A small image classifier, trained from scratch.
Model: 3.16M parameters, 32-pixel images, layers 6, activation squared_relu, width 256.
Training: adamw at rate 0.0012, 40000 steps, batches of 128.
Data: trained on Sentinel-2 satellite tiles (TerraMesh), 36250 training examples, 141.2 epochs.
Rows from expert 2 of block 3, named by matrix and row number. Rows with one number belong to one neuron. Each number is 200 + 40 x the weight over its row's rms, rounded and kept within 0 to 999. All counts start at 0. After the name is the row's rms in percent of the matrix's.
# up: expert up (model.blocks.3.mlp.up, 8x128x256), inputs 0-51
# down: expert down (model.blocks.3.mlp.down, 8x256x128, transposed), outputs 0-51
up.7,137,190,195,231,153,165,240,283,142,208,157,208,130,211,172,222,241,180,223,148,140,220,119,197,260,164,166,178,235,181,231,151,196,189,102,174,175,180,244,248,184,145,228,222,209,172,184,115,199,156,206,145,193
down.7,160,175,176,145,176,173,282,217,162,169,227,191,122,247,200,228,215,208,222,256,227,201,223,257,222,230,168,193,157,143,189,175,224,185,111,196,197,217,84,152,267,237,202,159,128,227,206,133,179,199,163,151,159
up.9,174,244,205,244,204,263,149,223,226,257,149,172,128,207,164,175,201,197,244,116,174,148,247,202,176,220,234,139,221,230,204,134,148,212,167,209,243,237,250,195,194,176,139,232,181,233,188,182,163,174,216,170,183
down.9,162,164,199,145,280,203,148,220,184,224,234,153,164,208,266,193,202,213,216,219,241,129,195,225,178,237,193,211,127,250,182,190,190,221,214,259,193,180,200,161,212,206,234,105,197,258,221,202,219,179,225,146,145
up.10,164,192,128,225,187,155,204,209,224,169,178,210,278,215,175,221,234,290,234,191,196,264,203,250,200,200,212,213,235,286,185,287,204,233,212,142,176,162,232,188,156,229,146,213,176,201,223,223,232,252,143,188,219
down.10,144,228,220,229,201,222,206,200,260,122,267,210,180,194,275,173,198,223,226,269,173,162,198,146,221,227,171,170,160,215,300,209,239,115,217,221,246,189,186,226,244,250,228,160,197,224,145,212,165,193,264,263,223
up.11,150,122,165,179,137,181,248,193,213,158,234,203,190,175,228,240,214,159,126,237,155,181,175,143,220,142,136,198,156,218,238,150,200,179,141,247,146,230,216,197,181,153,236,178,206,207,201,179,180,160,240,211,255
down.11,133,175,216,120,242,171,224,189,284,275,173,187,195,259,193,231,209,250,211,251,311,202,161,233,250,259,226,217,196,230,178,217,238,264,144,221,173,202,159,165,274,204,180,158,179,294,204,190,166,186,169,173,204
up.12,022,214,201,124,265,161,139,197,173,232,201,187,171,208,214,200,143,175,157,258,225,227,227,187,161,264,200,191,224,188,139,228,175,208,193,247,244,319,126,194,214,263,249,193,204,181,211,182,203,210,201,259,191
down.12,020,218,138,169,250,278,187,170,123,236,195,187,197,195,211,186,202,180,164,202,260,202,270,169,153,218,195,236,134,176,143,222,231,202,188,172,226,188,183,174,181,215,218,113,171,284,232,256,214,168,236,141,237
up.13,181,221,179,237,214,236,183,267,219,147,131,224,109,182,166,199,161,160,257,144,143,194,185,190,180,216,221,187,263,198,213,179,153,236,142,180,215,251,249,254,192,222,158,253,196,163,221,156,183,198,125,124,153
down.13,161,184,197,166,267,168,200,206,162,142,250,231,117,190,240,213,185,223,195,302,196,121,232,222,183,236,226,220,124,176,243,202,194,212,196,215,231,195,125,185,199,199,238,183,191,169,222,188,232,137,215,125,151
up.14,110,229,238,208,176,257,200,203,213,282,171,169,222,238,143,169,223,216,232,151,231,183,248,244,175,151,272,128,229,147,201,131,157,200,220,192,229,185,203,137,163,157,148,190,217,243,211,177,199,204,176,207,184
down.14,119,179,198,165,208,167,220,142,218,185,217,233,208,153,209,222,149,227,192,233,214,206,252,186,208,269,216,262,128,166,207,278,208,178,223,259,240,202,122,170,224,252,313,146,201,246,214,267,268,191,211,213,233
up.15,141,165,258,230,138,214,264,191,152,208,165,216,195,267,143,158,216,184,231,177,186,200,224,175,187,160,225,203,231,183,247,211,250,164,197,162,168,144,221,184,252,165,149,234,172,137,194,172,171,231,207,247,224
down.15,168,167,173,186,215,152,215,228,146,179,248,150,182,221,248,209,212,148,158,218,241,251,143,266,192,200,201,179,211,199,128,154,182,188,172,171,134,201,147,192,171,182,242,170,228,247,237,119,210,201,176,90,110
up.17,153,241,260,258,160,190,228,164,233,216,161,190,235,197,161,203,124,205,172,175,199,256,156,254,189,162,240,230,277,203,210,272,167,205,192,217,204,226,258,271,211,196,235,202,242,227,237,252,210,209,232,196,279
down.17,131,155,215,233,242,204,172,184,250,152,218,278,212,206,232,144,221,242,170,238,188,244,257,163,187,240,216,177,204,173,235,148,230,164,218,245,253,215,150,257,239,205,202,240,202,174,204,208,195,205,190,248,198
up.20,138,106,193,137,140,149,247,188,213,170,216,161,191,191,210,237,236,186,150,275,203,160,141,185,265,128,106,181,175,258,240,165,247,218,173,240,141,226,205,160,209,168,215,176,172,192,185,200,141,177,256,257,220
down.20,128,219,144,101,255,202,201,190,260,281,161,209,232,285,208,253,175,231,178,257,289,187,136,213,243,225,182,220,195,234,177,237,231,233,130,267,171,210,181,179,259,234,197,166,198,260,188,172,189,185,178,150,204
up.22,182,166,156,235,153,222,237,203,216,146,220,221,205,164,215,232,147,152,178,222,126,176,213,149,173,186,178,192,167,213,232,199,151,174,162,232,190,242,242,243,167,150,222,195,238,200,221,208,219,177,238,179,269
down.22,161,172,273,143,247,181,226,188,282,246,155,218,160,217,180,197,199,260,196,274,282,199,192,241,242,226,228,225,223,210,214,190,237,239,154,209,189,200,144,198,282,178,173,199,157,225,190,205,160,165,195,199,190
up.23,121,117,176,191,217,216,173,151,181,239,171,143,145,184,133,261,221,196,156,182,238,250,185,203,191,178,247,193,225,202,189,147,142,178,80,226,183,236,234,216,260,221,191,224,208,241,209,117,113,193,219,228,293
down.23,121,212,191,152,145,210,289,211,193,185,189,227,271,287,179,149,230,226,216,249,219,238,220,213,172,224,163,170,147,142,209,189,301,217,208,197,217,176,110,119,214,215,217,137,201,236,185,202,232,173,152,174,185
up.24,155,156,173,228,182,229,220,233,192,138,192,207,182,237,202,187,168,159,229,232,144,218,137,205,220,201,170,128,183,267,226,204,176,257,259,256,162,272,217,218,237,294,167,213,212,142,191,167,121,174,99,146,172
down.24,135,226,212,194,286,197,186,151,112,158,209,238,183,202,208,196,170,232,142,306,249,211,173,197,202,195,229,228,219,176,155,241,253,218,160,142,191,188,159,219,249,193,179,223,176,162,196,244,167,130,227,218,208
up.29,147,154,129,151,177,176,197,234,242,182,241,144,228,232,248,225,245,249,200,264,256,203,163,210,234,157,148,180,166,280,228,225,238,228,215,192,126,165,191,126,203,234,186,161,169,249,136,201,188,172,187,183,167
down.29,144,217,178,179,242,231,164,230,252,177,246,220,194,239,245,204,206,188,203,213,185,175,228,222,200,282,158,199,103,168,216,239,206,212,179,232,242,240,175,136,226,261,195,123,174,231,207,204,211,212,159,203,233
up.30,176,252,249,235,229,173,190,161,216,178,220,173,166,222,172,211,171,178,196,177,191,206,220,202,175,202,218,260,237,224,208,296,282,215,175,161,216,109,235,206,251,187,192,240,182,191,203,239,194,207,240,264,175
down.30,176,145,189,260,149,180,191,157,172,243,226,204,183,205,191,165,257,206,123,101,174,207,235,164,164,199,285,193,155,179,176,142,163,175,240,231,241,216,219,209,107,153,220,190,228,263,244,184,228,211,173,181,241
up.31,141,264,120,213,163,275,231,255,95,198,157,166,170,233,211,194,186,148,271,171,168,239,190,131,183,172,125,125,197,205,227,229,202,234,167,202,258,230,232,193,198,187,136,214,177,168,190,235,197,170,211,228,209
down.31,137,181,176,142,151,248,252,189,190,198,164,135,174,170,191,175,186,170,247,228,236,262,124,176,181,153,138,159,256,206,153,206,143,212,192,195,137,260,183,183,211,298,204,165,225,254,198,176,168,206,150,221,184
up.36,144,184,150,159,221,220,159,265,240,193,240,148,209,245,246,247,202,290,214,272,276,181,176,204,247,243,154,196,165,246,213,232,231,206,212,185,161,153,172,134,206,233,151,149,174,259,120,200,204,176,236,208,223
down.36,147,205,191,234,200,175,152,205,222,162,255,194,180,235,243,194,245,214,205,145,139,178,239,216,209,246,194,198,112,167,218,245,235,229,213,211,210,213,215,151,237,254,203,148,170,216,208,199,225,185,152,219,238
up.39,120,130,161,155,120,155,262,164,216,152,244,190,196,177,223,236,237,168,121,246,148,152,168,163,234,140,121,190,149,233,252,174,215,184,160,261,166,239,220,174,178,164,239,180,191,190,206,206,174,168,249,252,252
down.39,117,178,181,134,255,169,203,195,266,290,161,189,184,267,188,226,219,246,194,208,280,207,156,234,240,250,237,213,203,233,141,217,226,249,139,234,180,189,189,187,258,203,186,182,196,279,199,152,189,173,162,156,193
up.40,122,124,190,138,189,262,201,294,206,285,113,180,238,186,186,226,156,178,321,233,243,144,176,245,236,134,213,149,214,229,203,144,162,185,212,222,159,209,192,188,160,145,187,162,194,242,194,153,153,217,168,140,155
down.40,126,256,196,129,239,176,219,104,225,179,209,208,235,233,204,183,229,272,158,253,210,206,262,184,199,249,180,250,136,166,214,282,247,198,198,182,281,174,115,134,222,243,217,151,178,209,170,295,277,184,211,224,227
up.41,143,124,222,136,164,173,222,187,206,180,187,160,197,208,192,170,211,182,205,285,220,164,193,238,244,160,162,147,198,272,231,172,220,225,204,231,162,235,187,150,248,223,184,184,161,179,184,174,124,191,223,250,180
down.41,131,259,148,112,243,205,220,177,181,271,147,216,259,265,193,236,142,178,170,254,255,179,143,218,176,178,175,203,203,227,175,221,211,174,125,274,177,229,180,191,200,197,228,177,203,221,220,169,180,182,192,117,173
up.44,038,205,146,157,257,254,130,140,182,245,163,191,205,235,145,231,223,244,219,246,189,212,304,121,188,226,206,140,244,224,84,245,175,196,193,215,297,226,136,178,173,210,176,229,214,208,159,223,229,207,220,191,257
down.44,031,120,155,213,156,192,155,222,282,201,124,188,149,172,130,219,203,165,158,158,195,186,205,221,187,231,185,194,132,164,186,131,166,203,221,292,145,195,167,188,211,260,181,212,182,231,211,148,243,184,136,170,202
up.45,146,171,130,150,185,170,192,233,248,189,242,160,236,233,247,235,235,266,198,275,275,210,164,201,216,177,168,203,169,272,225,233,240,218,222,187,132,142,176,128,191,239,190,160,180,252,141,202,204,176,197,180,170
down.45,157,211,178,207,220,218,160,226,250,169,250,204,187,230,239,188,217,189,199,178,160,173,240,219,195,276,168,198,105,164,220,236,207,208,205,223,242,236,188,141,221,257,200,136,174,228,213,203,224,208,149,207,226
up.47,129,293,224,217,276,267,179,239,174,178,234,183,191,260,236,131,172,172,244,195,208,218,262,193,126,271,198,174,189,112,162,208,248,173,245,139,233,153,142,136,173,210,167,181,200,203,221,245,274,206,193,208,156
down.47,162,227,166,214,146,224,265,169,171,243,180,184,196,189,162,185,199,158,151,146,185,230,256,216,122,174,295,196,206,155,159,171,96,194,159,234,289,278,178,216,138,141,256,223,191,211,247,212,202,207,190,145,149
up.50,171,205,241,249,172,169,215,170,237,273,146,233,271,177,132,239,146,159,147,166,248,98,150,223,227,214,235,259,263,203,221,229,169,191,182,208,171,166,263,281,199,130,227,240,267,230,216,191,150,248,204,188,224
down.50,153,174,194,277,267,193,126,198,155,190,144,206,174,229,158,174,229,224,218,127,154,299,199,172,204,204,180,159,265,211,119,181,251,206,182,183,207,155,235,278,267,178,164,271,229,161,178,212,167,166,230,236,215
up.58,131,94,188,157,135,159,250,194,210,156,223,171,193,189,216,238,223,164,135,260,190,159,149,169,255,130,115,188,171,247,241,160,231,205,159,242,135,227,210,171,212,167,219,177,183,192,191,179,133,177,246,249,241
down.58,122,215,163,111,270,196,205,193,256,271,169,200,226,285,208,248,179,239,198,260,304,199,129,233,246,245,203,219,199,241,165,235,235,242,133,240,157,199,180,179,264,225,182,160,198,275,191,178,177,189,167,149,204
up.59,011,256,212,146,250,207,96,200,221,229,183,138,206,221,160,196,197,213,255,206,172,225,190,170,212,237,224,146,270,180,119,234,208,191,180,156,237,247,185,178,243,272,228,224,164,165,213,216,160,227,178,216,128
down.59,010,218,231,187,187,210,195,235,261,222,138,283,188,195,158,259,158,133,136,278,232,194,207,231,259,193,186,292,230,125,169,175,233,256,254,222,152,173,141,218,210,203,234,199,235,174,198,191,200,272,261,155,142
up.60,141,188,146,159,221,212,157,255,242,191,243,147,215,247,247,239,208,286,208,273,279,185,173,203,233,237,161,196,166,253,213,238,233,207,209,186,157,152,175,131,211,241,156,149,168,261,120,201,200,174,228,202,213
down.60,148,203,190,231,202,175,155,213,227,162,255,196,181,236,240,189,242,213,202,149,142,178,244,216,206,254,192,201,110,160,217,244,232,222,214,207,217,216,205,145,229,251,206,146,170,217,212,198,229,188,151,214,235
up.62,135,256,241,223,198,218,222,242,136,188,212,231,250,232,238,186,219,187,198,198,226,225,216,180,203,195,206,224,222,125,197,168,282,177,240,164,194,80,178,189,164,157,193,185,257,174,204,220,256,252,297,296,210
down.62,159,182,146,213,163,261,203,204,137,239,168,152,204,215,147,130,185,132,187,134,169,233,233,192,170,184,227,128,202,211,135,238,89,199,177,232,236,273,213,189,255,235,218,208,189,227,234,158,164,205,117,188,168
up.63,089,208,241,199,210,247,140,220,196,229,144,188,245,252,126,202,229,170,175,166,191,234,197,224,269,200,175,193,244,208,169,220,264,195,187,222,151,154,224,183,265,266,119,224,153,206,196,176,185,228,163,304,285
down.63,093,223,201,125,198,208,230,163,218,195,265,79,158,183,242,195,210,251,210,264,236,173,168,188,188,190,200,197,147,247,232,244,238,226,196,207,190,162,207,165,238,222,277,88,181,328,207,261,209,96,200,152,155
up.65,140,176,92,213,221,215,169,211,202,148,210,112,193,248,230,253,237,204,270,214,170,227,189,178,223,203,142,139,216,274,217,229,230,203,154,183,168,202,268,175,249,303,105,182,179,201,132,161,101,231,161,194,209
down.65,136,239,191,141,290,215,178,211,181,135,275,180,209,194,292,188,183,213,207,352,244,171,154,204,241,238,160,199,149,228,236,250,216,217,185,201,182,193,181,166,232,243,199,108,172,230,170,229,168,163,210,220,189
up.69,144,279,198,179,200,219,231,203,166,203,215,218,143,197,213,171,219,191,229,221,213,220,189,220,164,212,242,164,143,157,207,181,218,169,243,198,206,218,158,140,155,191,212,169,230,161,226,232,232,162,206,166,170
down.69,170,200,190,208,167,207,244,225,141,201,193,172,193,214,176,151,216,150,168,165,185,234,229,240,124,171,265,145,222,126,128,151,124,172,181,157,208,229,161,190,134,171,232,222,198,201,238,126,166,223,150,109,101
up.70,022,173,209,99,264,168,87,186,143,210,207,207,225,201,193,216,203,210,141,196,207,239,200,173,210,183,248,197,160,158,124,202,232,262,230,185,199,222,162,153,214,287,151,179,161,164,154,209,182,201,224,180,172
down.70,020,190,114,217,161,176,244,228,133,180,201,243,156,240,168,171,181,127,208,193,192,269,221,118,154,187,222,112,175,188,176,203,168,167,90,237,240,230,147,194,224,227,206,205,182,213,182,152,146,199,196,151,168
up.73,140,183,202,243,152,129,242,201,167,229,127,164,187,220,146,273,218,195,192,147,177,244,148,186,245,148,206,236,260,214,213,227,217,207,175,145,189,192,253,236,226,194,186,242,197,131,152,197,164,214,244,250,239
down.73,162,152,204,190,210,287,176,263,153,203,212,194,233,238,232,145,156,244,280,212,229,270,187,229,236,178,143,214,217,208,172,190,197,234,168,189,160,165,147,224,212,188,136,161,178,267,159,222,271,135,176,214,246
up.74,071,224,111,204,207,115,173,158,225,202,212,209,257,226,180,272,231,263,162,171,220,269,164,137,196,225,207,189,242,216,146,270,230,232,228,249,195,170,240,210,136,214,242,214,242,194,179,193,191,223,178,212,228
down.74,073,154,189,129,98,203,254,181,194,208,254,159,162,168,224,127,256,170,187,228,225,167,236,175,155,194,197,148,120,169,244,186,193,156,218,207,219,245,118,109,160,223,200,117,158,293,209,212,219,216,203,176,235
up.76,122,204,216,242,155,159,239,172,140,200,154,225,196,253,153,230,231,255,251,160,154,256,211,174,219,182,193,214,237,176,202,204,288,168,183,181,217,156,265,244,207,179,246,229,227,139,173,220,194,166,230,202,193
down.76,131,141,107,165,159,177,238,278,173,201,185,179,149,228,186,231,218,187,206,232,244,265,175,234,219,176,156,159,244,154,153,170,222,222,142,191,144,188,102,193,189,188,177,202,190,227,206,114,214,201,141,111,135
up.78,160,176,164,236,167,227,224,169,208,232,123,170,213,271,124,239,239,241,223,146,198,167,252,163,204,166,203,186,269,229,217,203,212,222,171,159,228,185,251,204,221,153,93,255,168,177,116,193,138,262,227,238,238
down.78,148,188,240,145,201,207,211,261,214,264,168,197,227,209,231,200,123,206,205,238,269,226,92,204,232,144,202,257,242,254,187,183,206,169,206,234,122,199,169,219,182,176,195,175,209,258,212,211,222,142,185,157,242
up.79,201,239,276,174,177,159,222,162,216,187,141,140,154,152,156,202,169,194,231,226,195,179,155,205,207,161,170,199,242,270,223,235,222,212,219,213,196,210,265,206,215,189,220,165,199,179,221,256,171,203,302,282,199
down.79,194,174,162,180,170,249,189,215,208,283,142,223,279,300,165,233,193,219,146,178,223,205,199,193,236,159,205,223,232,182,160,169,222,229,157,247,169,184,192,216,219,167,167,227,205,215,198,166,213,209,176,185,248
up.81,105,246,192,212,172,254,189,301,226,270,161,156,203,244,200,234,176,175,243,160,222,138,205,199,251,176,182,146,175,195,227,124,186,248,229,224,181,194,222,149,168,150,155,147,215,251,184,143,152,193,198,188,139
down.81,094,239,155,191,267,184,173,189,132,169,238,193,245,227,251,189,178,216,182,199,169,229,220,182,221,259,179,244,119,167,154,266,217,201,201,239,289,190,147,178,223,254,294,119,239,251,197,244,253,152,196,202,164
up.82,168,242,271,243,161,150,234,107,236,184,221,200,251,180,169,221,148,189,104,196,181,254,171,206,192,177,244,253,248,154,219,239,194,169,166,223,199,194,209,263,207,187,264,215,244,191,253,243,194,202,260,195,283
down.82,139,140,222,219,242,206,182,209,267,193,202,237,191,183,231,122,201,235,248,191,204,208,261,206,145,254,238,153,181,252,250,138,181,142,237,263,257,224,207,239,221,191,190,210,197,221,203,176,187,223,194,239,155
up.83,047,288,225,259,248,250,143,157,230,155,273,277,270,218,241,158,204,205,172,185,167,248,177,155,229,224,244,235,214,205,212,276,248,214,213,184,207,155,266,227,231,285,201,225,159,202,251,264,218,235,141,243,217
down.83,056,227,249,138,213,204,180,166,209,185,254,184,200,139,242,124,189,196,183,261,247,146,212,145,155,260,247,201,131,208,202,218,135,156,269,209,207,248,165,105,197,227,231,115,166,261,237,248,203,220,195,254,195
up.84,155,184,137,225,211,193,184,276,204,163,127,157,148,221,181,282,178,214,262,175,173,223,120,212,266,196,126,213,265,235,198,226,196,254,136,145,149,204,263,244,174,238,130,206,177,203,184,140,187,202,139,125,198
down.84,140,211,174,140,249,176,218,210,161,140,267,189,163,206,261,244,208,208,194,336,249,167,216,168,243,223,207,199,161,182,219,190,245,200,181,164,212,141,125,161,227,202,246,146,188,225,168,168,187,128,266,151,143
up.85,163,230,179,247,171,255,210,275,182,146,193,142,185,240,256,169,147,210,274,163,142,291,180,192,191,158,161,149,225,204,195,194,186,229,206,168,257,254,209,232,201,279,160,173,193,217,168,221,249,192,219,196,189
down.85,154,206,219,243,247,187,160,160,221,129,211,257,228,219,224,214,156,219,128,283,198,244,175,178,209,196,195,211,252,173,222,238,253,204,180,214,179,198,179,283,244,212,216,243,222,162,213,200,183,190,190,214,206
up.86,135,241,97,210,170,251,218,254,125,224,176,199,192,207,221,203,204,168,266,167,157,235,190,123,183,177,121,126,146,237,211,226,169,228,174,253,284,248,225,204,170,190,177,202,217,174,208,221,231,197,201,205,186
down.86,118,194,215,211,127,203,277,181,180,189,177,132,201,196,188,141,212,154,223,190,196,279,182,144,182,146,180,150,249,187,179,203,202,255,224,177,165,197,178,220,211,282,206,173,243,267,195,167,170,186,154,247,172
up.91,190,213,248,248,194,237,187,246,235,198,211,217,264,211,246,201,189,206,184,168,258,175,151,196,264,205,177,275,249,207,224,206,272,240,208,148,132,78,257,244,201,174,161,191,235,286,167,201,220,246,180,222,192
down.91,155,177,158,320,165,217,141,171,133,150,221,187,232,200,205,146,219,184,189,69,80,255,220,142,186,201,184,130,212,217,168,222,178,147,228,206,275,223,266,269,245,229,193,256,213,160,194,228,172,218,217,252,209
up.92,126,207,100,221,168,273,209,235,119,248,157,216,176,161,218,227,168,159,251,170,169,224,232,121,173,180,154,169,153,218,205,192,167,203,140,258,265,260,236,236,188,184,177,232,209,172,197,219,225,192,208,223,183
down.92,119,187,194,174,142,188,277,201,179,196,177,142,184,265,205,172,230,189,201,207,213,261,153,140,240,127,136,133,221,220,198,169,233,243,194,232,157,197,185,203,267,291,197,159,190,282,169,128,148,252,176,267,190
up.94,150,153,283,211,158,200,241,135,226,219,172,212,256,213,134,166,193,143,159,206,192,195,210,224,204,179,232,249,256,173,230,236,209,167,199,224,145,149,231,221,245,203,193,214,192,176,221,135,113,248,175,242,256
down.94,149,203,237,246,234,206,191,259,151,170,231,178,145,175,252,161,174,167,245,167,197,256,202,246,145,216,244,131,210,224,158,184,170,168,231,175,190,191,194,249,198,166,219,203,257,243,226,183,240,172,220,129,145
up.95,148,202,201,226,175,303,204,250,190,268,147,195,161,200,189,185,235,196,251,152,200,162,256,182,210,186,205,156,197,182,212,127,167,199,139,200,223,227,250,214,214,168,117,220,147,219,148,149,174,222,213,238,262
down.95,131,185,165,109,182,179,263,191,194,214,221,144,229,245,256,239,206,224,236,248,249,196,153,224,216,200,141,235,166,259,192,199,235,202,179,222,134,190,177,148,235,272,236,98,167,290,204,214,200,227,243,182,191
up.97,105,222,209,182,249,166,136,212,223,267,124,193,171,192,116,225,174,190,188,147,239,183,239,227,203,292,264,170,208,182,118,208,139,213,223,209,230,216,160,190,176,165,188,219,234,228,196,165,202,214,175,153,157
down.97,123,140,224,196,280,243,148,157,203,199,219,141,225,248,196,164,158,239,220,212,236,211,218,197,181,292,194,175,157,193,123,271,218,209,154,220,242,169,145,140,215,197,249,125,131,273,213,246,194,146,203,196,205
up.99,165,256,189,216,156,233,242,212,219,159,218,233,196,174,203,152,134,146,226,181,136,117,234,198,159,202,230,156,172,182,244,224,127,173,218,227,255,267,193,217,165,161,225,209,229,180,259,222,234,189,161,167,178
down.99,162,209,261,182,266,178,201,210,198,242,150,231,132,177,171,129,211,196,196,195,203,193,233,235,149,224,272,222,216,191,141,156,165,186,215,217,247,209,200,226,179,153,220,227,200,186,236,161,229,188,158,195,132
up.100,138,136,137,122,161,152,219,236,232,198,230,154,228,243,240,244,248,239,201,284,254,197,139,207,245,147,144,161,172,251,228,191,242,230,215,206,118,176,159,129,188,204,213,167,201,228,160,168,185,154,187,165,156
down.100,128,218,162,161,246,211,175,191,235,201,241,210,203,255,245,213,208,177,167,207,202,176,215,218,189,281,159,198,104,181,199,237,202,206,160,269,242,253,179,149,227,274,226,127,185,253,222,175,201,184,151,166,211
up.102,166,277,235,252,190,165,223,195,131,169,206,245,217,235,190,236,202,185,173,172,163,239,179,167,208,187,204,233,244,137,194,234,301,196,196,169,205,96,210,239,185,149,250,240,273,131,215,237,256,191,264,219,215
down.102,185,116,137,165,170,178,240,201,147,288,164,155,198,227,143,200,240,195,214,154,232,271,258,191,176,200,244,136,189,185,127,165,143,182,182,229,243,236,137,161,221,177,179,188,184,252,217,146,159,235,178,202,178
up.104,168,143,239,131,158,171,236,186,211,198,195,152,195,185,208,210,236,223,195,266,227,148,151,214,262,132,143,178,195,266,234,179,245,233,211,223,143,221,216,157,213,168,197,167,142,204,178,233,147,207,256,273,194
down.104,155,217,148,82,216,195,219,157,255,291,153,204,251,272,204,229,181,211,152,271,284,185,150,181,219,179,174,225,203,213,193,224,227,226,127,270,185,209,158,165,252,228,208,170,187,240,182,190,201,163,201,164,209
up.107,023,227,180,147,248,139,103,217,147,201,197,196,229,212,190,243,186,221,196,215,193,220,252,173,209,203,214,170,215,188,114,248,199,202,245,194,306,187,150,185,156,204,224,213,234,191,147,209,143,218,232,177,176
down.107,020,180,158,197,202,228,176,199,122,228,159,190,186,222,165,168,238,200,193,181,188,219,240,254,172,191,206,220,193,190,170,233,210,204,184,263,153,184,204,168,234,208,192,209,186,190,206,156,210,180,112,223,226
up.108,143,175,192,178,193,239,182,229,228,199,200,197,108,222,207,193,217,167,206,191,201,227,178,206,235,162,195,149,207,227,209,106,208,206,56,206,168,228,223,188,312,221,219,192,155,210,171,146,98,115,194,139,154
down.108,139,210,162,156,183,218,224,210,268,158,245,189,172,280,244,235,155,211,195,277,214,173,229,182,186,251,167,198,136,164,243,210,233,273,212,218,217,216,114,138,187,233,188,105,210,283,189,197,218,156,192,180,202
up.109,011,209,231,144,285,172,96,150,208,207,237,181,207,187,209,198,206,239,203,208,213,176,203,236,218,237,204,239,191,205,96,246,193,249,197,231,170,222,221,217,237,238,206,182,176,203,182,217,194,177,213,176,178
down.109,006,165,263,170,190,234,191,219,292,194,197,231,136,148,193,189,178,208,208,226,202,173,216,225,232,205,239,250,179,150,241,178,170,184,232,203,125,196,135,224,113,190,134,172,236,241,179,218,228,249,233,182,213
up.112,180,228,223,140,163,218,243,207,210,272,176,207,191,222,166,120,182,167,224,214,221,212,235,212,142,167,254,137,210,156,234,195,161,166,237,235,235,225,119,164,174,221,221,195,237,204,243,127,210,190,119,157,145
down.112,214,232,206,220,222,159,224,209,168,199,209,220,171,173,219,126,208,148,177,161,171,188,233,236,117,217,271,171,184,191,160,142,131,152,238,239,245,247,224,225,118,161,263,210,219,193,270,150,237,193,137,161,112
up.114,136,169,106,209,213,217,177,236,188,141,195,130,195,244,227,246,213,159,262,229,169,221,165,164,235,201,128,141,198,257,217,197,220,239,192,217,145,215,257,192,243,304,132,190,196,183,135,137,92,221,136,193,165
down.114,134,240,157,144,290,209,182,182,152,150,243,191,201,209,258,214,180,229,193,350,266,184,155,212,240,227,170,210,185,209,194,250,237,238,147,170,199,186,159,175,236,226,184,141,158,205,172,264,162,150,232,214,193
up.116,147,193,196,220,223,167,165,190,161,178,152,125,185,252,127,355,193,204,162,181,173,239,95,225,284,220,161,259,283,163,165,216,276,242,177,184,109,163,240,204,250,238,158,236,256,174,199,143,101,170,170,207,242
down.116,138,139,172,165,216,143,230,237,146,170,244,164,128,208,234,114,229,209,213,273,224,265,201,202,227,181,178,114,148,229,213,218,204,166,152,226,220,162,160,183,250,224,226,141,166,244,169,125,172,151,195,172,146
up.118,163,169,197,218,143,226,251,284,165,231,149,212,125,214,171,209,238,156,220,151,173,194,159,183,241,149,169,165,219,171,242,111,188,188,113,181,172,198,230,218,188,135,180,229,180,171,180,119,189,168,225,180,215
down.118,193,167,166,135,194,148,265,204,170,186,255,148,136,244,236,214,242,194,212,247,247,201,183,262,195,240,190,180,156,200,171,181,207,193,142,174,165,197,123,137,212,235,207,132,149,252,231,131,185,199,168,124,143
up.120,177,178,129,230,223,184,175,275,198,147,149,171,141,232,192,247,211,203,275,166,169,226,159,179,233,203,145,180,254,248,202,214,186,226,126,137,176,207,249,226,198,257,107,216,151,183,180,128,174,222,165,138,193
down.120,158,209,175,149,264,180,197,213,192,137,286,196,165,186,287,257,183,220,203,337,235,135,190,166,252,238,190,221,138,207,256,202,214,205,199,205,196,166,149,180,216,204,250,141,199,225,176,187,204,135,257,169,179
up.121,177,278,257,253,240,254,192,246,200,134,226,273,223,171,230,183,130,160,177,228,147,127,149,213,219,244,203,201,166,214,220,246,165,218,217,209,207,238,234,251,230,218,210,215,191,151,252,236,200,219,185,193,200
down.121,193,208,228,212,169,187,220,185,165,207,173,267,188,180,143,192,221,254,135,190,143,135,283,194,230,200,244,262,143,135,229,182,208,237,237,222,259,190,142,197,188,159,196,242,184,151,230,235,254,154,189,212,241
up.122,143,258,236,170,213,192,215,240,205,163,233,194,206,232,226,166,163,136,214,223,193,210,228,153,164,227,207,197,192,90,206,213,214,171,219,161,203,154,131,191,170,195,244,186,234,203,253,159,282,222,173,173,153
down.122,161,209,206,197,183,185,230,169,234,237,191,201,171,153,195,131,231,144,156,161,192,172,273,227,107,231,266,230,177,190,198,155,131,176,220,240,294,249,205,203,149,140,244,195,193,222,257,178,237,231,178,196,126
up.123,124,185,217,245,138,188,261,270,112,191,168,246,164,227,165,205,238,155,190,149,145,213,137,184,254,154,183,200,227,153,248,155,231,183,162,159,170,148,220,235,196,133,205,254,214,124,184,136,220,184,207,184,203
down.123,165,162,156,147,192,162,262,218,143,192,229,151,126,241,207,219,228,174,225,230,241,233,198,254,181,231,188,151,178,175,139,175,188,186,135,168,180,217,110,149,221,223,210,153,161,242,227,116,178,191,169,117,129